Weights of a small model that answers yes/no questions on an image's attributes.
Model: encoder activation geglu, encoder depths [5, 5, 5], encoder widths [96, 192, 384], fusion encoder width 256, fusion encoder norm layernorm.
Data: 38949 training examples, 39.8 epochs.
Rows from block 4 of the fusion encoder of a small model that answers yes/no questions on an image's attributes, named by matrix and row number. Rows with one number belong to one neuron. Each number is 128 + 32 x the weight over its row's rms, rounded and kept within 0 to 255. All counts start at 0. Numbers have three digits each.
After each neuron's rows are labels from the 100 texts, of 14976, where the neuron reaches its highest value: "fires on" is the input token at the peak. Only what is clearly more common there than usual is listed. The data: photos of plants, animals and fungi (iNaturalist). In brackets: how many of the 100, against the usual share in percent.
# fc1: MLP up (fusion_encoder.blocks.4.mlp.fc1.weight, 1536x256), inputs 0-127
# fc2: MLP down (fusion_encoder.blocks.4.mlp.fc2.weight, 256x1536, transposed), outputs 0-127

fc1.547:099081176124143179172186110182164128157096156111131172152136124123194098133151135164090107098133125143177175171182088123164061153153119152116098037179106131105183102150135165186104075139124115067078157116137127118145140096102152226109118175097120136090130123151076135054137085124079107122096122094129095054092173113121165132137175146176136104129075153091151081119140154135141153102082
fc2.547:154142126113120138129151158092106152163164152155138116165109142128119126149182137129148160141174165128124175091129117161124197159125079154137180159093098135122129161148117138110107154157116173178107139155176082092097166094163113095146080114141103130178132132133182128098141123120087122115128108197119117168092046128122140171085106118124186176155125065189102094123101113043160156091159
fires on: "kingdom Animalia" (51 vs 12.1); "phylum Chordata" (25 vs 11.1); "class Aves" (22 vs 10.8)

fc1.270:129143118140123083148149116146112089087155103142113067086150137124156130129173142137127126095095216141110163113124177117150162117150068108167141158065082118079099099099141143126138130101117168093171127149139027157164109095148062128135095121124076120156177071119112153136153189111122166189118141140123101068106122068163110132067153114179178178160189158182141137067084120153080086108157
fc2.270:134125092128092127106058076078092100131132181103174118158130098140123118184087129124127150118163112180176092110125128091090040127166175136155086124114148179109139126101184093117135093101099075186125131101090093058105078096159123120140193098139144158135102158097154087085166147140128107108122094110173138162123098167064086107148129152128079112099140121136130077122138131125163204180130
fires on: "kingdom Plantae" (76 vs 2.8); "phylum Tracheophyta" (23 vs 2.7)

fc1.57:139093101117099159120117178082084121110110109113086065132147107140122164102174129136146161104129131097149095098110105091119089101168111058103148131112154106166132157102167183180124126169093094122126136132109089141150117083125151168071143135087156137098177191119130093161186162092086132071118045131107174146106102098168108133188115165097136132121108123071095103131102097088115137087120
fc2.57:122114215115133051100175065147135135152185136104152185127112143105090178188099138138086112147101151167061122121128127180132160137201161142124147130109098142106118099126094145052185119132155129148112137127156173094104132151145114116142153123157125097161093086126177149128081144176143107122205201126143092111141085134145122166117150057122127121080153134112107163126091133215077111163103
fires on: "phylum Basidiomycota" (46 vs 0.3); "phylum Mollusca" (28 vs 0.2); "class Amphibia" (13 vs 0.5); "class Gastropoda" (8 vs 0.1)

fc1.180:085130128123103109154133114128126183163118136108193152123107118099168147111065131206120147152095081128062114120186125069133120100135165126141068161129107172124146126175134116147119083132076147092091161189142175136159118115068134121109181123125072180108133146138099139092115083174142172124126136074089101143123130082164120114118115090141123174157085103145172106172064109129141176082107
fc2.180:122161128123159109120129165118103117073136088186112121126102128149143088170168130109149140138102173124207151089115138164163145158152080124104196067096148114151097127097119175141154138094134101152171079079145046128095149156186098139165093093124171084127074099132131155146126128086149080184129143142184134082131109198121084118104153126144107169104122130133083112035145154147139087161132
fires on: "class Magnoliopsida" (80 vs 2.2); "order Polypodiales" (13 vs 0.1)

fc1.635:108109117170177178107101112137125170125148143117114106159114167164076115109170094069122177136100139176229152076127129058145111096153145084154206070115123158100155107123152188140129178116107135114204118166113153116172121134128095183106115120126108149167162082144169142127149182103087103105179093075153073122174124158132092145114119116085070107115133122141161107195112129132160123196095
fc2.635:117141112091084127129154122109152173162128146080138145140113099043141145198091100138163147130133163069090105117089127164117108158167094158125102168138179103163158134109092102101109073157173169133115113067152052157102164132147070094121112130100106156076169138151092145121144101118165149126095125150147153109100158101133113123120159129153149156092204137111125152071104116101104123099089
fires on: "phylum Basidiomycota" (28 vs 0.3); "class Malacostraca" (19 vs 0.2); "order Stylommatophora" (18 vs 0.1); "order Nudibranchia" (15 vs 0.1)

fc1.564:101177147140175099109130140100115126129159128136139100169109132085149085116124066144157140155147127102059094214162152153153079117092195131073129147117131133148175164145121093096160182098081123101111140074123057153173109112123115161109106143138110080118119177097155105167135181107149085070101108110126110120181085121145087121123188115142154141070101086103113104132092116137092162142059
fc2.564:168132116125081150134089139149094159114123114105099130150146103159092140122187123144138132165108119188169137054088137137113130144167129069140120113079141148110032116087175165112143140145120139096074132149161170119100113065145138109105118110143134122104148087153084113054165119125095157139103148129085110108130156128053121156117117128149132091189173110195111116135117153159133152098133
fires on: "kingdom Fungi" (58 vs 0.3); "class Liliopsida" (29 vs 0.4)

fc1.495:127168088145111073139175132122144096112142071158160164108139131062157111091123105142129096123086140122125154154125108123129116091154143140106104115099128171104147113092127148060125146101158118129144157075125109142119169139144094073160145122146106092158152113157090130090120073146077103058090144146082161108129076066164162076100109150120165146121064093082107104098152101105117121163138
fc2.495:119103162174096162167110118132134192130078151140114115084095144174094119153151143146153157133132152180151151143135131118130180133177163071087169153162105065095100157145091115089094050105116176156138147176104138106122093149148172115110167144102123156032126181090123139093139157088096067163123197116101082104154113170152160126145150111170091143131109149106090144157175104101086136103145
fires on: "class Magnoliopsida" (11 vs 2.2); "phylum Tracheophyta" (10 vs 2.7); "class Mammalia" (8 vs 1.4); "class Arachnida" (7 vs 0.5)

fc1.140:101160126186123086101172147126157116132141218113144160120131194195089106141121094173184127112136128101110131131146149159132163205142094133162136095135116129134063160127088160111143096119071129117071089111138142101136158117113165146109150134095121128145130080076153132095123094117103127155121115128111182172134147170126107089164089109136092166144078135151157163129128146115083068146082
fc2.140:136102086113100188185091171097110113153091101140124156099069130126132139155147145129070167103181164149122132107061069131161072089100119107159141187143101141162195094132131121130138170145136150169195189107103049143175078092145123155134139128175113142170101154110178130162130137131146104098052090133139094095120145170141142115063130115143161156132108108095098080150122123128122166174155
fires on: "kingdom Fungi" (28 vs 0.3); "class Liliopsida" (16 vs 0.4); "order Stylommatophora" (15 vs 0.1); "class Magnoliopsida" (14 vs 2.2)

fc1.668:096176144103103111137073166183155111111099125130141165183113095093116100228077118164147118128119131120139104177159188118096101143109152128113142015132065076149184130093121111089118113086128155141154136154156092067111097107119157048154163102190110131144163139142124145075128112161141092134115126083146141153170158163097214103122177156140084165129083127145149091165134123112124118147129
fc2.668:146079111122160138100157052097106123152148164129128083117133169116146171049152093124106129141178112141116157084085111118182147098160104083152110175138184191105104117185120130159158163177120075143084145130112167139143173119110110190115079152063148111115083173149085162167151121115117137117140140191138123120123072098163046161119101103132183094087140125127105143075168118152135124091112
fires on: "class Magnoliopsida" (64 vs 2.2); "class Pinopsida" (14 vs 0.3)

fc1.603:156154190159136132143129060058148099152114097132149118181122149113165176097159155134089150194107078136078111169103156128083150119114106103087127085136141125121139139142094113149100090088162168062110059136121088107140119154118109124161153156160065136130089044120138128148195164101104115167140172149120219147167130106082107176132174132097180076114125173174102176088139181090141099129157
fc2.603:142053074085120189062120185171113178105158154139112086134149117126097092137139145121147132057155176141124093089148169194090116099133113135158169135162115117153168108190182130105071178132089141199130153138120158152121130112115120147096103100080191065132211177135083163096132127104147155077093122187115065143102065092157131122160138141103121223115146111110157146149099101119100100082144
fires on: "phylum Chordata" (94 vs 11.1)

fc1.59:163210140124130124144164098109137088117153086007065158111058134077152112080175176185143095101152159158110132147092156052105106100156165132159101196185148146106149122148180156131143132091139146139159127145104124105122158112112168136110139067104092095123150128125119125185137094099128176084121130116064163161060108108109127145158115146124147152162189188130120167121167102159135122059109
fc2.59:146090158069139116090085142090127168143126120154164088119182102161097163196132115089179170151095125110139120113138131167144126137095117134090146141104118149154109090105098136142099154157155162145060115114144115109096106122151075081154102165127109139183077127163189137103164177202122107171089130119133091135163131158174145104143181044147094114107038080132146061081086155096120108177157
fires on: "class Mammalia" (59 vs 1.4); "class Amphibia" (41 vs 0.5)

fc1.605:144117123099116120115134091157143148157120056116189103125199143140199143125108134152122120159086153161095079121061100122133085081093117113151148174119154156158109075078152124105122153147109106096161155211133142173099115123127148129131122174136116166123111118164143146105141128145126106148124081134140076145164122133107177159097142122129126120201145087071130101153217114131194088085166
fc2.605:059094134127193138134099132173135144129116098095121116125104096102115109098176093116157145139161107092141162167193144114198175116140156133129104129164136138173085155151141100139192118142188080175121126072116157068200151116146115127119122121115132097085131167101163132143059158118151170129104170136161123157126115177090094098154130128145122142108093153092150105128086164128093121145104
fires on: "class Mammalia" (58 vs 1.4); "class Amphibia" (24 vs 0.5)

fc1.417:127128166107144079152111084154126160146115122092181154103089156088154062147105117135142124209161098089104178083078137107133099113107130147183111150155105117123164126115173104175129164157158112112174159113169097063158102169114114141110124101111113134140124107106179152192171107131115158119147086092119098122085172147117136138109150062115123165167096146131080217079100086107119142120095
fc2.417:125102093110124162095166102134110098118080147189119115177145055134179193080112122101164148065143128086107129184169110124130115156115128101155127126112189087178123138113114120060102116122080161093110061083114126168105144069117091119140115188123162113115124173120134085100144117126119124153166126163116151142154075122151109080136146147197132117097124139158134056172163185176105124135109
fires on: "phylum Basidiomycota" (32 vs 0.3); "order Zygophyllales" (15 vs 0.1); "order Caryophyllales" (13 vs 0.2); "order Pinales" (13 vs 0.3)

fc1.430:174192147158112118126113159116185119139152118168139066129102160117169158174136137109147115081137155093085189204132090115140080091124084130155144112111079190149117147136127109100096153123107077105137143194101138106119086125135103107155173160141133151184158054135066124094060107151148122117099129126152102103161184192148224158070132162168143131148089141112141118128058090086123111114112
fc2.430:101104132073133179107098107121097099098113121089152111134104124140103080096116103099104167198149106149166096092108123086082191186153100114137053144106156138101077124104104081074157117113189186113141148141163119144142104084158139122117130096146108148084097130125197108138174171117132136148114131134103137171127073087122155101127095146094102147118185107142132148106119152149150139133127
fires on: "class Aves" (53 vs 10.8); "phylum Chordata" (47 vs 11.1)

fc1.542:177141155083082119138160143156151131173158128102159128094072082143130151124159182108104101147059113148100091141124128086145108155163150123120095118088123157117144101086223123147171122173112155139072156097184124138129111152145070151139143094076122148126162070166077169114180165088141084135143164139149190156125123139169142099102157151127102093148131118138121094114097108134121130072176
fc2.542:086103127139158111116095121105161090088166144132154110122178143149148174101062101167109123141170134092131141125137141134123134122154084151146154152203101089145155134202117149128132144109152115184187091138148172139106151134111222106085092148206110086130117125101184131151112097112118181062123093090107077090141130143108112097122108078138160143078107101139173145125164115116088155146165
fires on: "kingdom Animalia" (84 vs 12.1)

fc1.496:127077133116150135093194127125129121108145144110159136109156136096141105083118103110177110086110137159143128173173143131087069121161153121127149117140126172102112165153220168166174211116131122123136155097122134163103114155109079169134169174134140090078168107076107147064111155110112071122145147084104069138170111118156121148117159153199119106085136143143145110059089138126181095113171
fc2.496:147199089127080127103065144087100114119150133111131137148104113163138152147062150087131162144181087142158111087096099125146138127104102132122117147183099137190069138154052118106114105124119159125106117146142168100232143085163110095087066117135090137089108173129175148151167181156088171134082072170134219116071131157069086074123078146133108169126135120127140121120153082114106165128094
fires on: "phylum Basidiomycota" (42 vs 0.3); "order Stylommatophora" (16 vs 0.1); "order Agaricales" (12 vs 0.1); "order Nudibranchia" (11 vs 0.1)

fc1.611:192193134086109141152146142104090079111132107135107136137144120092184081092092126158157109150159133099078072169134151066100087121095133109155123146054164101151116112106162141107132160105123206109114147106094149174145108092087123095092124165106084114178140127182174150114144125144118134164114138111116124154156094093144202098116094094112140116172124102114173093186158130170103067136076
fc2.611:094087129157134112132153095124164208141142150116141113064090158166087202149120164105091158098102136142132190074141139121127124144157138129130126106165102186078103149176121125106129081159124077179141121163153129112132149122173126149156135116120118137105129139124079083157129132161109106149096130140122101105139185179117071151125161141124086174143111149129055158082072120133131153160186
fires on: "class Mammalia" (93 vs 1.4); "class Amphibia" (7 vs 0.5)

fc1.242:129091146172086155086104121116086106111150160138067148150146127164153103117118123124120118126063114139137088089126157105154129118109162200144188162105145113170150101160123060139157080192188046122143097140124102137100094176114084103125074173174160138139105110066093141139130108115099093112141109160095119181166095154138228134143165152108124106168134071115115105152129150134217132113119
fc2.242:149175131098188065152135120162140137167104095116142132083129088101105121132132133137165152105152122098097146167101128165132153142133073086085063092167106147066098144081157133100145160065104164180120101119132154100169213098129186155093163098121109150135146155208092127115102138136139160118093150102117140092097149102123026137150119102129157158113104173169109145107146104103093165163157
fires on: "order Passeriformes" (23 vs 7.4); "order Charadriiformes" (22 vs 2.9); "order Pelecaniformes" (15 vs 1.3); "order Piciformes" (10 vs 0.8)

fc1.12:165140084196068146138133160141163138171190169134094134201131133031151134086104146168158156174069109108158128119139084134135156110091107108121105144143116160097139123154130151078100056117128128112126112075188163086112154158121156115105112108137146036172142109130134083080109097108071157096115111132157082150138163141156105134131128108157090151125158147112094088063139134158135145119173
fc2.12:147131117120117144051074126121161127107109188093080150157128158095171093165092100105161154125070175137148155163137169122149114161155170142139149126148084144167122158163123100188109166151073148171107113159112129171109141114115138180164154133109109139128154124120101132156090132087142087139121166173133161130181149159101121069171078112080122134172124138102116074182123120150185054143147
fires on: "order Passeriformes" (17 vs 7.4); "order Pelecaniformes" (16 vs 1.3); "order Piciformes" (10 vs 0.8); "order Columbiformes" (9 vs 0.7)

fc1.224:085156131195139110130128135089110181091068135135175093080090105129129134120183136123143165106142084158086102217087121115120122121127124124164126150134091126184111158080127094140127176095148069126154178151180162140110135106112136070090144100097129132142147151156129113163131120099135191134124134105219181136201121124091080115204112185160154086115145135042181130136150190122145123107113
fc2.224:142093124052115175085067150127093081123168096046063138150161142127124115143085110164087079147170162116179215076154125096104161118125147157141147135109191152131147119153111120157136111158150157140147112110081086091143142143130142184122095148150136194153097122123169152125115120127180060128072069145163056156073122171084193134074139066139103168133106076210080124102098117105096141147161
fires on: "order Passeriformes" (38 vs 7.4); "class Amphibia" (10 vs 0.5); "order Anura" (8 vs 0.4)

fc1.252:153148153122151208173138149106144079118123116103188080087083139197119120130124110060142138127071150138170075160109145131128158098126155111189131151144121172066126128112144108165172100118093113099175093126154166104138128144091134186124151126085117143115073118125097194118167147157105141161125154106112124129151165156137115132156173123131095122142086097162069153105119114128138105153111
fc2.252:125090116141120079078136119110100206111151166154121166149117134085121137130133153194076157101190110096124181074183120139166111155133092153126112123116109096149174123168109102074113130122129142177115118121112092114158123075171112099139111151143086127138156137121184070113086097099119128119135106138130118151108082097085129153141116110156181148171101108130142064158170104086102148132121
fires on: "kingdom Animalia" (38 vs 12.1); "phylum Arthropoda" (19 vs 8.6); "class Arachnida" (10 vs 0.5)

fc1.392:121172159135178171115110168116136066130100143141116095135072118172117139150168126127175146128113098104130100155100105140125224121196057020116158190136143150124171168123117084092098088159109063115163154139102083085097104109126136100126157144082153157163129147136151076146075169139096111145104140153115083155072130087147118125153127095176107175168102153136142130100106113132113204139136
fc2.392:144120124136159214110123104115158164147149090109139105074117092147120087096089112147139116104087154132126194171145152122170170106175178165143118130142081143055116125078105107115175152084106121118174052110147054151145103104172144095143125123132113135125206114137076142122116055147140124224142118125138161154173133144099189105149119167129086170102136081108109144132085125131193149093183
fires on: "phylum Chordata" (87 vs 11.1)

fc1.433:139190141096138111109112182117149141137096175120143114129134089066154141112101090185152158140094114149081102141104138122116158130104131133090104212089133116140084137188104136150146082126130128131062125183185080141113162096123142117118144084168082178087067147128163103149148130117126199091136132090096143180151090171109123122170154143129154173146112113083137149145118132081082146120070
fc2.433:182062134145115114112145154133134143091141123106094118105121127167131186117151186051137134144210157119133128079112129096138107128092089128163114118127143104092127089096188123148142118134087131158154165126124194157110113143119107178136129174122154181121144126102064139173158174104095128164110117171107114076150128081182111134076138061089048149117141163111122159093180126178138144162160
fires on: "class Mammalia" (91 vs 1.4); "class Magnoliopsida" (7 vs 2.2)

fc1.465:105130105072042121091131147118132106149135123135114160175075089061132068124116103167133151125091063155072148123135180118135177088141106145126080111155116127107055107135069141111124092093097095169103104116135155158140164143103117108090077162142059115159152149153140117098069112107107122104201154135106108149174088190144131124146107130155158157117130162133126122162064109111086118087090
fc2.465:128174110127172135141139098095173146135135159182085170066128140155155159155119119120126116153151136071167107060169107086090072146142119135124171133135108107147163143142182089189165178095146100143106077153183100133113063118179093161132155083147115124098048138101192177158156130146155098138058098109110110099117125083137117102130146164093132167113123083124144165116120131188194170217094
fires on: "class Magnoliopsida" (66 vs 2.2); "phylum Tracheophyta" (29 vs 2.7)

fc1.403:133092119108134111153135174122127127142114145090091155076189128080124108165108158126151144162075153122138053163128122140168103052075099111136087146166131107079195125154116144161121140121112088138124168120129145142110108143122165115136125079122134134117169200156188089154104151071098178149065093139142125120079143104163063133154142134114099103156129175179123148134118140173140128103097
fc2.403:129171137171102142168130078154092117104129108187180124148126128137134164140129128119145078119121080131149117107090110131115142100200107122130099168076099089137052158139181165156111128148149149172124113135125080076122100108164108133111079148137125114096186098066090149093165139161101083038144177109145155160207132159122152133130079145114161135140173087096123096135159158105089126115157
fires on: "class Magnoliopsida" (19 vs 2.2); "order Lamiales" (7 vs 0.3); "class Pinopsida" (7 vs 0.3)

fc1.96:114140171146015148155099116103082072110115124085150149169088133121105117119140176061100153158155134180128059151170084114120186066149129123127136099129158137110139157123179144101101153115177133125146096143102110084148125132155170148100077151123153126157088148147174074176116177179159178120105120095098101131109117119121119120110169138128157213160151201110081145112118161158137116129128
fc2.96:161125072111190104071137133149169216112152165153111140082164157141114125136088116182133115036088142091098211115099121144112077183114089163114107153156088087134094119130086131145112121161107151094102192170113121117136098124112121133139125132097118127119177106125107164042159057100179102132158113170134141132111150118157122138142114097099087099110132045121200150154101090112154133174090
fires on: "class Aves" (46 vs 10.8)

fc1.482:161180122143126194139083132156099096095119112147101090146101119091183149156124165097083136126149132136133111131098151142104164094142141163053148125122146136074119145133073153068125175131117105125056168136129172182124136115158138167088128093169209166090160129151097122141122147127108180148184107114121152068162079117177100136163131067162099130118099145134158115115104077096074107154088
fc2.482:176148161138156117112165150104154153128092099099119194133145115183140141144176125118130109121091125127106127134102105147139140120086165135170128139105183149141150049072151036176140135146209124154171090124054135084124171147126147163127123149091068059154072070141136096157107160171130117110105158151165200153091200143110128144103094115129126138093159106144077172141126104183114074108125
fires on: "class Mammalia" (67 vs 1.4); "class Amphibia" (32 vs 0.5)

fc1.287:116049121189168186143094089158074123149135148136169150109159216078077103122140104137129120139122165148162135100127106137093088161149093087078204094152096175178221087115136150143112205130100121142148126080057096123147107126138103144092138089123106081124176138131160116122127121103145096115115109094128097055101069112160118142148117132109185123053158157137153124137123106165135175194136
fc2.287:112160113076097115157134128090155121180111109176167111145142113159140113155157096107155110136137060133104148153096130153155137147105152089178074110141180102097124130163210062133179130100118098130118129102129212172096121088115122106106125145112130151132120135115125129139118198065145133139073063159114128147160129130189104100144131136117101129118059094149151145145149126102081061096155
fires on: "phylum Basidiomycota" (66 vs 0.3); "order Pinales" (23 vs 0.3)

fc1.2:096142121137132135126078118155165109156106166119092132130112121122069118091192204124097177141109176149152188135147115136143125118112177088187154091116120075161152119093160097138144135140131119113067100102127130086135195088116177121126156105107113141125126110121152130219144125159124082198164155086089117102153095093190162106127166134115090107157093153103107128186089076163148094109127
fc2.2:153139161152088090139177177162133068087126137135151179114109134158163148150065125145111122135193121118098118115111165139080121127141124167113114142135119157108093095130080160164079060126138111135220131137127106199123068158128111131138147184152115131124049097116093126055101105088127189090105109129158188149078121181110094126120110127123118187111139116157126087086205120133154169125181
fires on: "kingdom Animalia" (100 vs 12.1)

fc1.101:147138140195130096110169141134102104133162180159088086157082136101151166131103107126105123153150140175142166167145131116104133130139141151170133153144136171118112060119154107102156127086121178169151127095118107119135170125135114226174077138076144074138157140109139140148109132058105112132134152126101127130174082109147140137187144184058056119131122164152148077188197130126101077166119
fc2.101:115155114095117069134200125131129145168077099145097140104159123126121129096178165118152156135096106109136089057208135113151095154080082060128112165129156103160141071138086155081142107092156057108105182104176146107132187143141126112092078118160128182081107187221124073123118121149126122126192090129129081166045145125133111114090143143108132125141142106129164088114111104128157107103161
fires on: "kingdom Animalia" (82 vs 12.1); "order Stylommatophora" (8 vs 0.1)

fc1.262:110142129124182127156090091128150177140134131157139145165109142102136139125106102094151106142132195122139116167104124147111091078081139065117184101133092111137136119112176137059141200121121144103152193133124113106091141154142070113136085065105132099170217072114152098090111170135136086126146120114170146128144185148070168130173201112118140094106117185120129133139135143082156158125110
fc2.262:096116133076097176069127136146130146129071134121127074146193153117130096125134140139098135137135098126184150056142144158088129185197092150148108114154169159132162134102127099149127107104117116125081048130138136099149132130144161201114215190120091115089061176152081163144134056109133115118113122140073112142121097106156092162112096164117152140105171138137183093139108071139080101170109
fires on: "phylum Basidiomycota" (57 vs 0.3); "order Pinales" (27 vs 0.3); "kingdom Fungi" (7 vs 0.3)

fc1.378:122081128083108161113158159141132134102096105154087167143146116048131081153137102155122154125167135130218108126146183136134146139097148082143202094098112119108115156112112120124139192110152147117115100145071056145100117107059158117139093084177127160047119139122139133129155096070081107165151118085143103095128108143117182108128140128134089081150166165046133127147135127194133140137170
fc2.378:139181090118164082109111125150122144135133147096145103111092148170120169085122086112146091128087123126066195157107133105114113091175129145129063153162149151147150097169169122115149092134077074134142122134174195086125128136180106186123151137079144098176123146133119124085115175166158137123116124152125134165120151113151057129142113157126167131076058109200121100116124122112155133138092
fires on: "class Magnoliopsida" (61 vs 2.2); "order Charadriiformes" (10 vs 2.9)

fc1.264:144099134188111147178049129105117093103143115079142093108130139094114094147104117118112156131164144120163091091131151114079094117115156117165133131125176102033110118149164149108135114070139130112116181131166166090129114161104055155104084092108110149082153109180131168142196132139099178162148156087125127130150112152123118104148105129172131128122158116080184105146116092062132099140188
fc2.264:087111127108148111125122192114160165121131130146071158093170155174110202135140119146158156141099082143109143136131137131134145149176103168090142167090146122172105130141117078173133122138144168134125099130082128107139152076197163170123148126095145133086059093130144084180127209151110135126088096148126125169145157154159100154089096084064087123183125104126116170130097033191106119125118
fires on: "class Mammalia" (73 vs 1.4); "class Amphibia" (27 vs 0.5)

fc1.514:127176117091181160132113128103127094166161129148128131106103132190147141161189149120098161169136113099123098056079073105128127113134078101111172136127108142115153172106109114117144116191098080102120113136065113106119116083175129143124132152177181123236123134130151135161195149146084068199087043127076136087136110098134073168164161179118185090133085128096115073097090121112176202120135
fc2.514:169164168096109192193158096166156135118067156125087111167134073102160167114126152150163111118119132138119132176130164108124132152123078139143171106146110162154095093135125110102131115144096182176088101051193104133149168126124100105127128081110112156090134113143141097121058112062141148120119139097198148094099104180154095107099040141129125116126170134144116110114114126092104119072141
fires on: "class Aves" (68 vs 10.8); "phylum Chordata" (29 vs 11.1)

fc1.677:100171113111116160089070115156105167155135110145141155093111159123103144137128150190138166191103168136171063126116093139145140105166074106145157159107075127180120118101123095143189146175145156161101161151119146154086159097128080125123174146103131104153161176119123121159119146136163075174130181083156142161136095134093192094129185069149069078163117123132055108164150095127083135118107
fc2.677:147129141134135098171158162120130086121108156148082103167153115149128094133104111076091097070144131100134188094097142071122137094101135153131105109175165112104119130174159182138114088109094127136151124129135092102164126141076172152107114151198145160078109082155151173065106087109140171132161066174100112102133159176133089167140071190107175189054101131111182119114128135125179134126134
fires on: "phylum Chordata" (100 vs 11.1)

fc1.110:135135086125148135110196168141111057187139141112137099158087159094145072143134196099203106156098066092055134180088125089084129116131124206113073204163134135084180123124142135095123138092177153192107105084076139105113163088136141137175137126133183164157077122147112178078162117129082122093104162080164115137135106124167115091105137062138073167178140128140063136152123169171132159142132
fc2.110:144120202138129142145096087115119169120097197130134175085139136146102165108174137125096133148105172133199108063144151129134107120126150079155137086137100104115057134126128097135108121120110113033143157133169163119144059160152119118059134188123091139108151137113161072167100161155142136119172149141094156142182094157100161157201142219174152110135101166073163133075088113141129115118147
fires on: "class Mammalia" (41 vs 1.4); "class Amphibia" (30 vs 0.5); "order Lepidoptera" (10 vs 4.8)

fc1.310:160114098134207114133128150122079115129167176107095125141095160144110167114107146058105142188130129127132107125125082130168129154158140144186107180160099151151146113143115076112168162158154103127151073145078125090136161100134089151092174190146112107125092152108179133137179132070135145124025094101044200118127148142056095097095135098128086124137108121114103151195112123159155139117151
fc2.310:102123149112077118125113126118141105086144105171169178098151132139172094162149113143150143072221137139113076167098130132132123121085130118123147153082115107121097093087141140187104100154077147124134167101131123168142110154094169143163149064126133138196145150162044088123079151159137106195144144135164060124160128132144139154128108128154176117109128178137178127111133172083110127089085
fires on: "phylum Chordata" (99 vs 11.1)

fc1.241:110136126092120116105107116143125085133164155186173167142135183125109117154122145170166108128188092130126167092139068115135102099114098174129140115166094124123092066126173171131177165163114081098112152114127116120144169103154151155097140089180122066157127099131155093101081098110168106092112145092087139085179064191117061101167128139129131131115095176128129113151088106116045146198106
fc2.241:131099108197117147144127155111123129172116137099112139116165112181193143142170061095087124178149131148042121176106153151151145116138136106094122128089180142140163126135125114095192101083131154113162105096130149109049094095158135091143125086123093124193133136121132141167180159146064128141115108148093086148150162123182154161145143182065064113195179129123168140101157163136176091075189
fires on: "kingdom Fungi" (46 vs 0.3); "class Gastropoda" (28 vs 0.1); "class Agaricomycetes" (10 vs 0.3); "class Pinopsida" (10 vs 0.3)

fc1.640:129137124151109127163154144121125127143134135086138148100180192129090149141158101120133195134082152188141145135102099095087119159114102112126136129144085157181159115148128128184136199081103172105159131114166061121150116157114108183154143134168122074115129153136128153070165096079151099115126079119095177122118115094123125191130139150143139086136184087155111121130093134054101072142157
fc2.640:115192102106152149103084139147089127100100110114108136118113126111111115131106126136074101145119158069108100118144145189162148132115169126126082123132143114131089128106122134078154073182191130127114142127122186193095127115136129096121110107085096135142122132094084117205104129185147131125143116118123095132143131181149118020137103130127127225082090108076135133122178117161170182139095
fires on: "phylum Basidiomycota" (58 vs 0.3); "order Stylommatophora" (18 vs 0.1); "order Nudibranchia" (14 vs 0.1)

fc1.172:085139104173117143123168167115134139152154147134099139133138105125138126169160149154131163117096101140124106102117166157114182082130136144137179107084095097103135112043143113103120028220095206095114096135110095081140114164087124127103162084100119178121179167151112157157144167143137123172073121128060141122137137137131117106087137100165100189166087144143151118127088120147071171104157
fc2.172:128137149145144123083116127113129186108188130148143154166107143125193165158123122173126159154117155095088077158162133182116143101109154085135160114107057087086079092060111126119112071135134154168142126098130114086117109228067130112172117141136138123135138142139115160127164143119120153128071108134123136175075157137136117107134100098121110140107149134078110135140117102069130201128121
fires on: "class Magnoliopsida" (19 vs 2.2)

fc1.40:089121143141101140171156067135191130180118161118140195109075147095121146124127122090055208143150078095144107150162145114120098144132159111127133085136081156085185143128125097113163074099144131114135104140196137087129186137110153175109093174107149166136172129113091104109084090168108106143091195108075104139095152122129150150153162119129130130163086114086105058120108147119131163124148
fc2.40:090124149097153115100164135101155093118121173165159133138136215148065109171146165160163044127129158168152175152130098125105165128135105118084093126139110141172126185153108157150126123110117171074063138114117122129149139081153157113109151085146093129204164106149113105117122122090138097147138093190129084135098080145180175174137176132111130154104102132179151099112150156119195154179119
fires on: "kingdom Animalia" (50 vs 12.1); "phylum Chordata" (24 vs 11.1)

fc1.83:086091175155155116115159117134184176099117101186147164143164114108149144085140137161155140096154125121135100071149093135098170074137120104150114131093166159157125109103139200041082090147154098111153155154120098128100065132142107124134114041130135117125225133138103135137132173141120129147122199145121100063169166176128130156099136158094129185144104106101088171129195127109151080076127
fc2.83:120110111100113128097105140121160123107114163102083072072150143125134117126139164173082117120133195173119123109151136147173049114123151159106129099161167131127130061164123135110154096142053105167087090112077115106097078190126000085166115129177147097126103117157131134136131131147176182091170124099122122176081162110092116114170141126185119061110139164128185132105132074133088146109168
fires on: "kingdom Fungi" (9 vs 0.3)

fc1.137:131140095140209128170162167118086159125083115172104118138129124190137091109151118126123135111121134098189122084142071100194115136090098155163151161137131173155140148129097173139148110184128118160198127123089140101139070105113097163120117146132117214148140073121184122107067150136155167110050115116129121106163153139170166098060130092132130129161038181129133177102090116076154129091102
fc2.137:119173157146119149134137117147179063091179139101121186152100108128125094107091089103175124104103102132093160078116162069075134118151139146098122129095097109103122052127140086138101104114119107156085217157147116136138199113147144069194112112115118077150152114087110165132118062090135103132168072077133155198130108142155144119141088180125098120108167182104154112115103114165053169095139
fires on: "phylum Chordata" (100 vs 11.1)

fc1.312:081104097158145100115164154172119136099083129126133152110148109120130105145098059124151094129115125141142095169145171142066142118117171136152147156139144148090167150082133167132178146217126124107136183187122132125134187149055130128155128141153090114000111145058154136113149145087131121079119130093137132166162187164089150078099178073147124125137129164168119152126064138107064105075117
fc2.312:185095156162059118157094132133097135154121163110113089107087156067136136143183149136121171188154073152123097131114074134143148144119166102092131122134103105197119154121137140126094131124084143101154087127094146149127143147135107104107152135152119177205179076108093186123114103154119113135123112149105141138146115092125154183101111135119100124183137089075129166129139169097197064145159
fires on: "kingdom Animalia" (88 vs 12.1)

fc1.144:145185107162074153080107120153098094126144135064096157154132110171107109147120181173139191110055141141092057176163175114130176087151102151141166116094123139132139150078162127208155153136152128137092146143157124060119131095088088116130154115113147107075074178146128137160142115116139050134119130116113199129113169111145143142123159115166124134199148123139060115139150147100090137117103
fc2.144:139067087151172085137145163109190137165113118160122139103081110104145131115155098146134098140183117156177190104091109171108143117082106101118122090135068127122144103165070115130097078138165145142183147092136106194129076149138103144100052151142102165158135060124128104091125141116100168088100163116131042150113149129151086139138143122109140165096109096098194116114139117108160149117179
fires on: "class Aves" (44 vs 10.8); "order Hymenoptera" (14 vs 1.4); "order Diptera" (12 vs 1.1); "order Isopoda" (11 vs 0.2)

fc1.499:119096102118116158041091126115117141137137109048144116123127082129128101115125138147124106165185123118116089230088136045142092089109153176136152142120155137118088180135130173121127145106151083148128151119132163084134146137127114100092050101141185170145102138135190117197140133085169184116108096152145189188172121089148153121132099143102080102146078124125136174107138078141101129144112
fc2.499:130119175124106103173099110143121126139143117205161074125129153077090173154063129108140066092150132096079127131142119135083152089125157112114088060125104173136122114102157082091139147104118184160201145153080088177151165160119122116088185157119117089161179078068140163142154162125119090122138123079100072106103084179166134105101110131075094105134180146167159159191143184137102159111113
fires on: "class Aves" (76 vs 10.8); "order Passeriformes" (15 vs 7.4)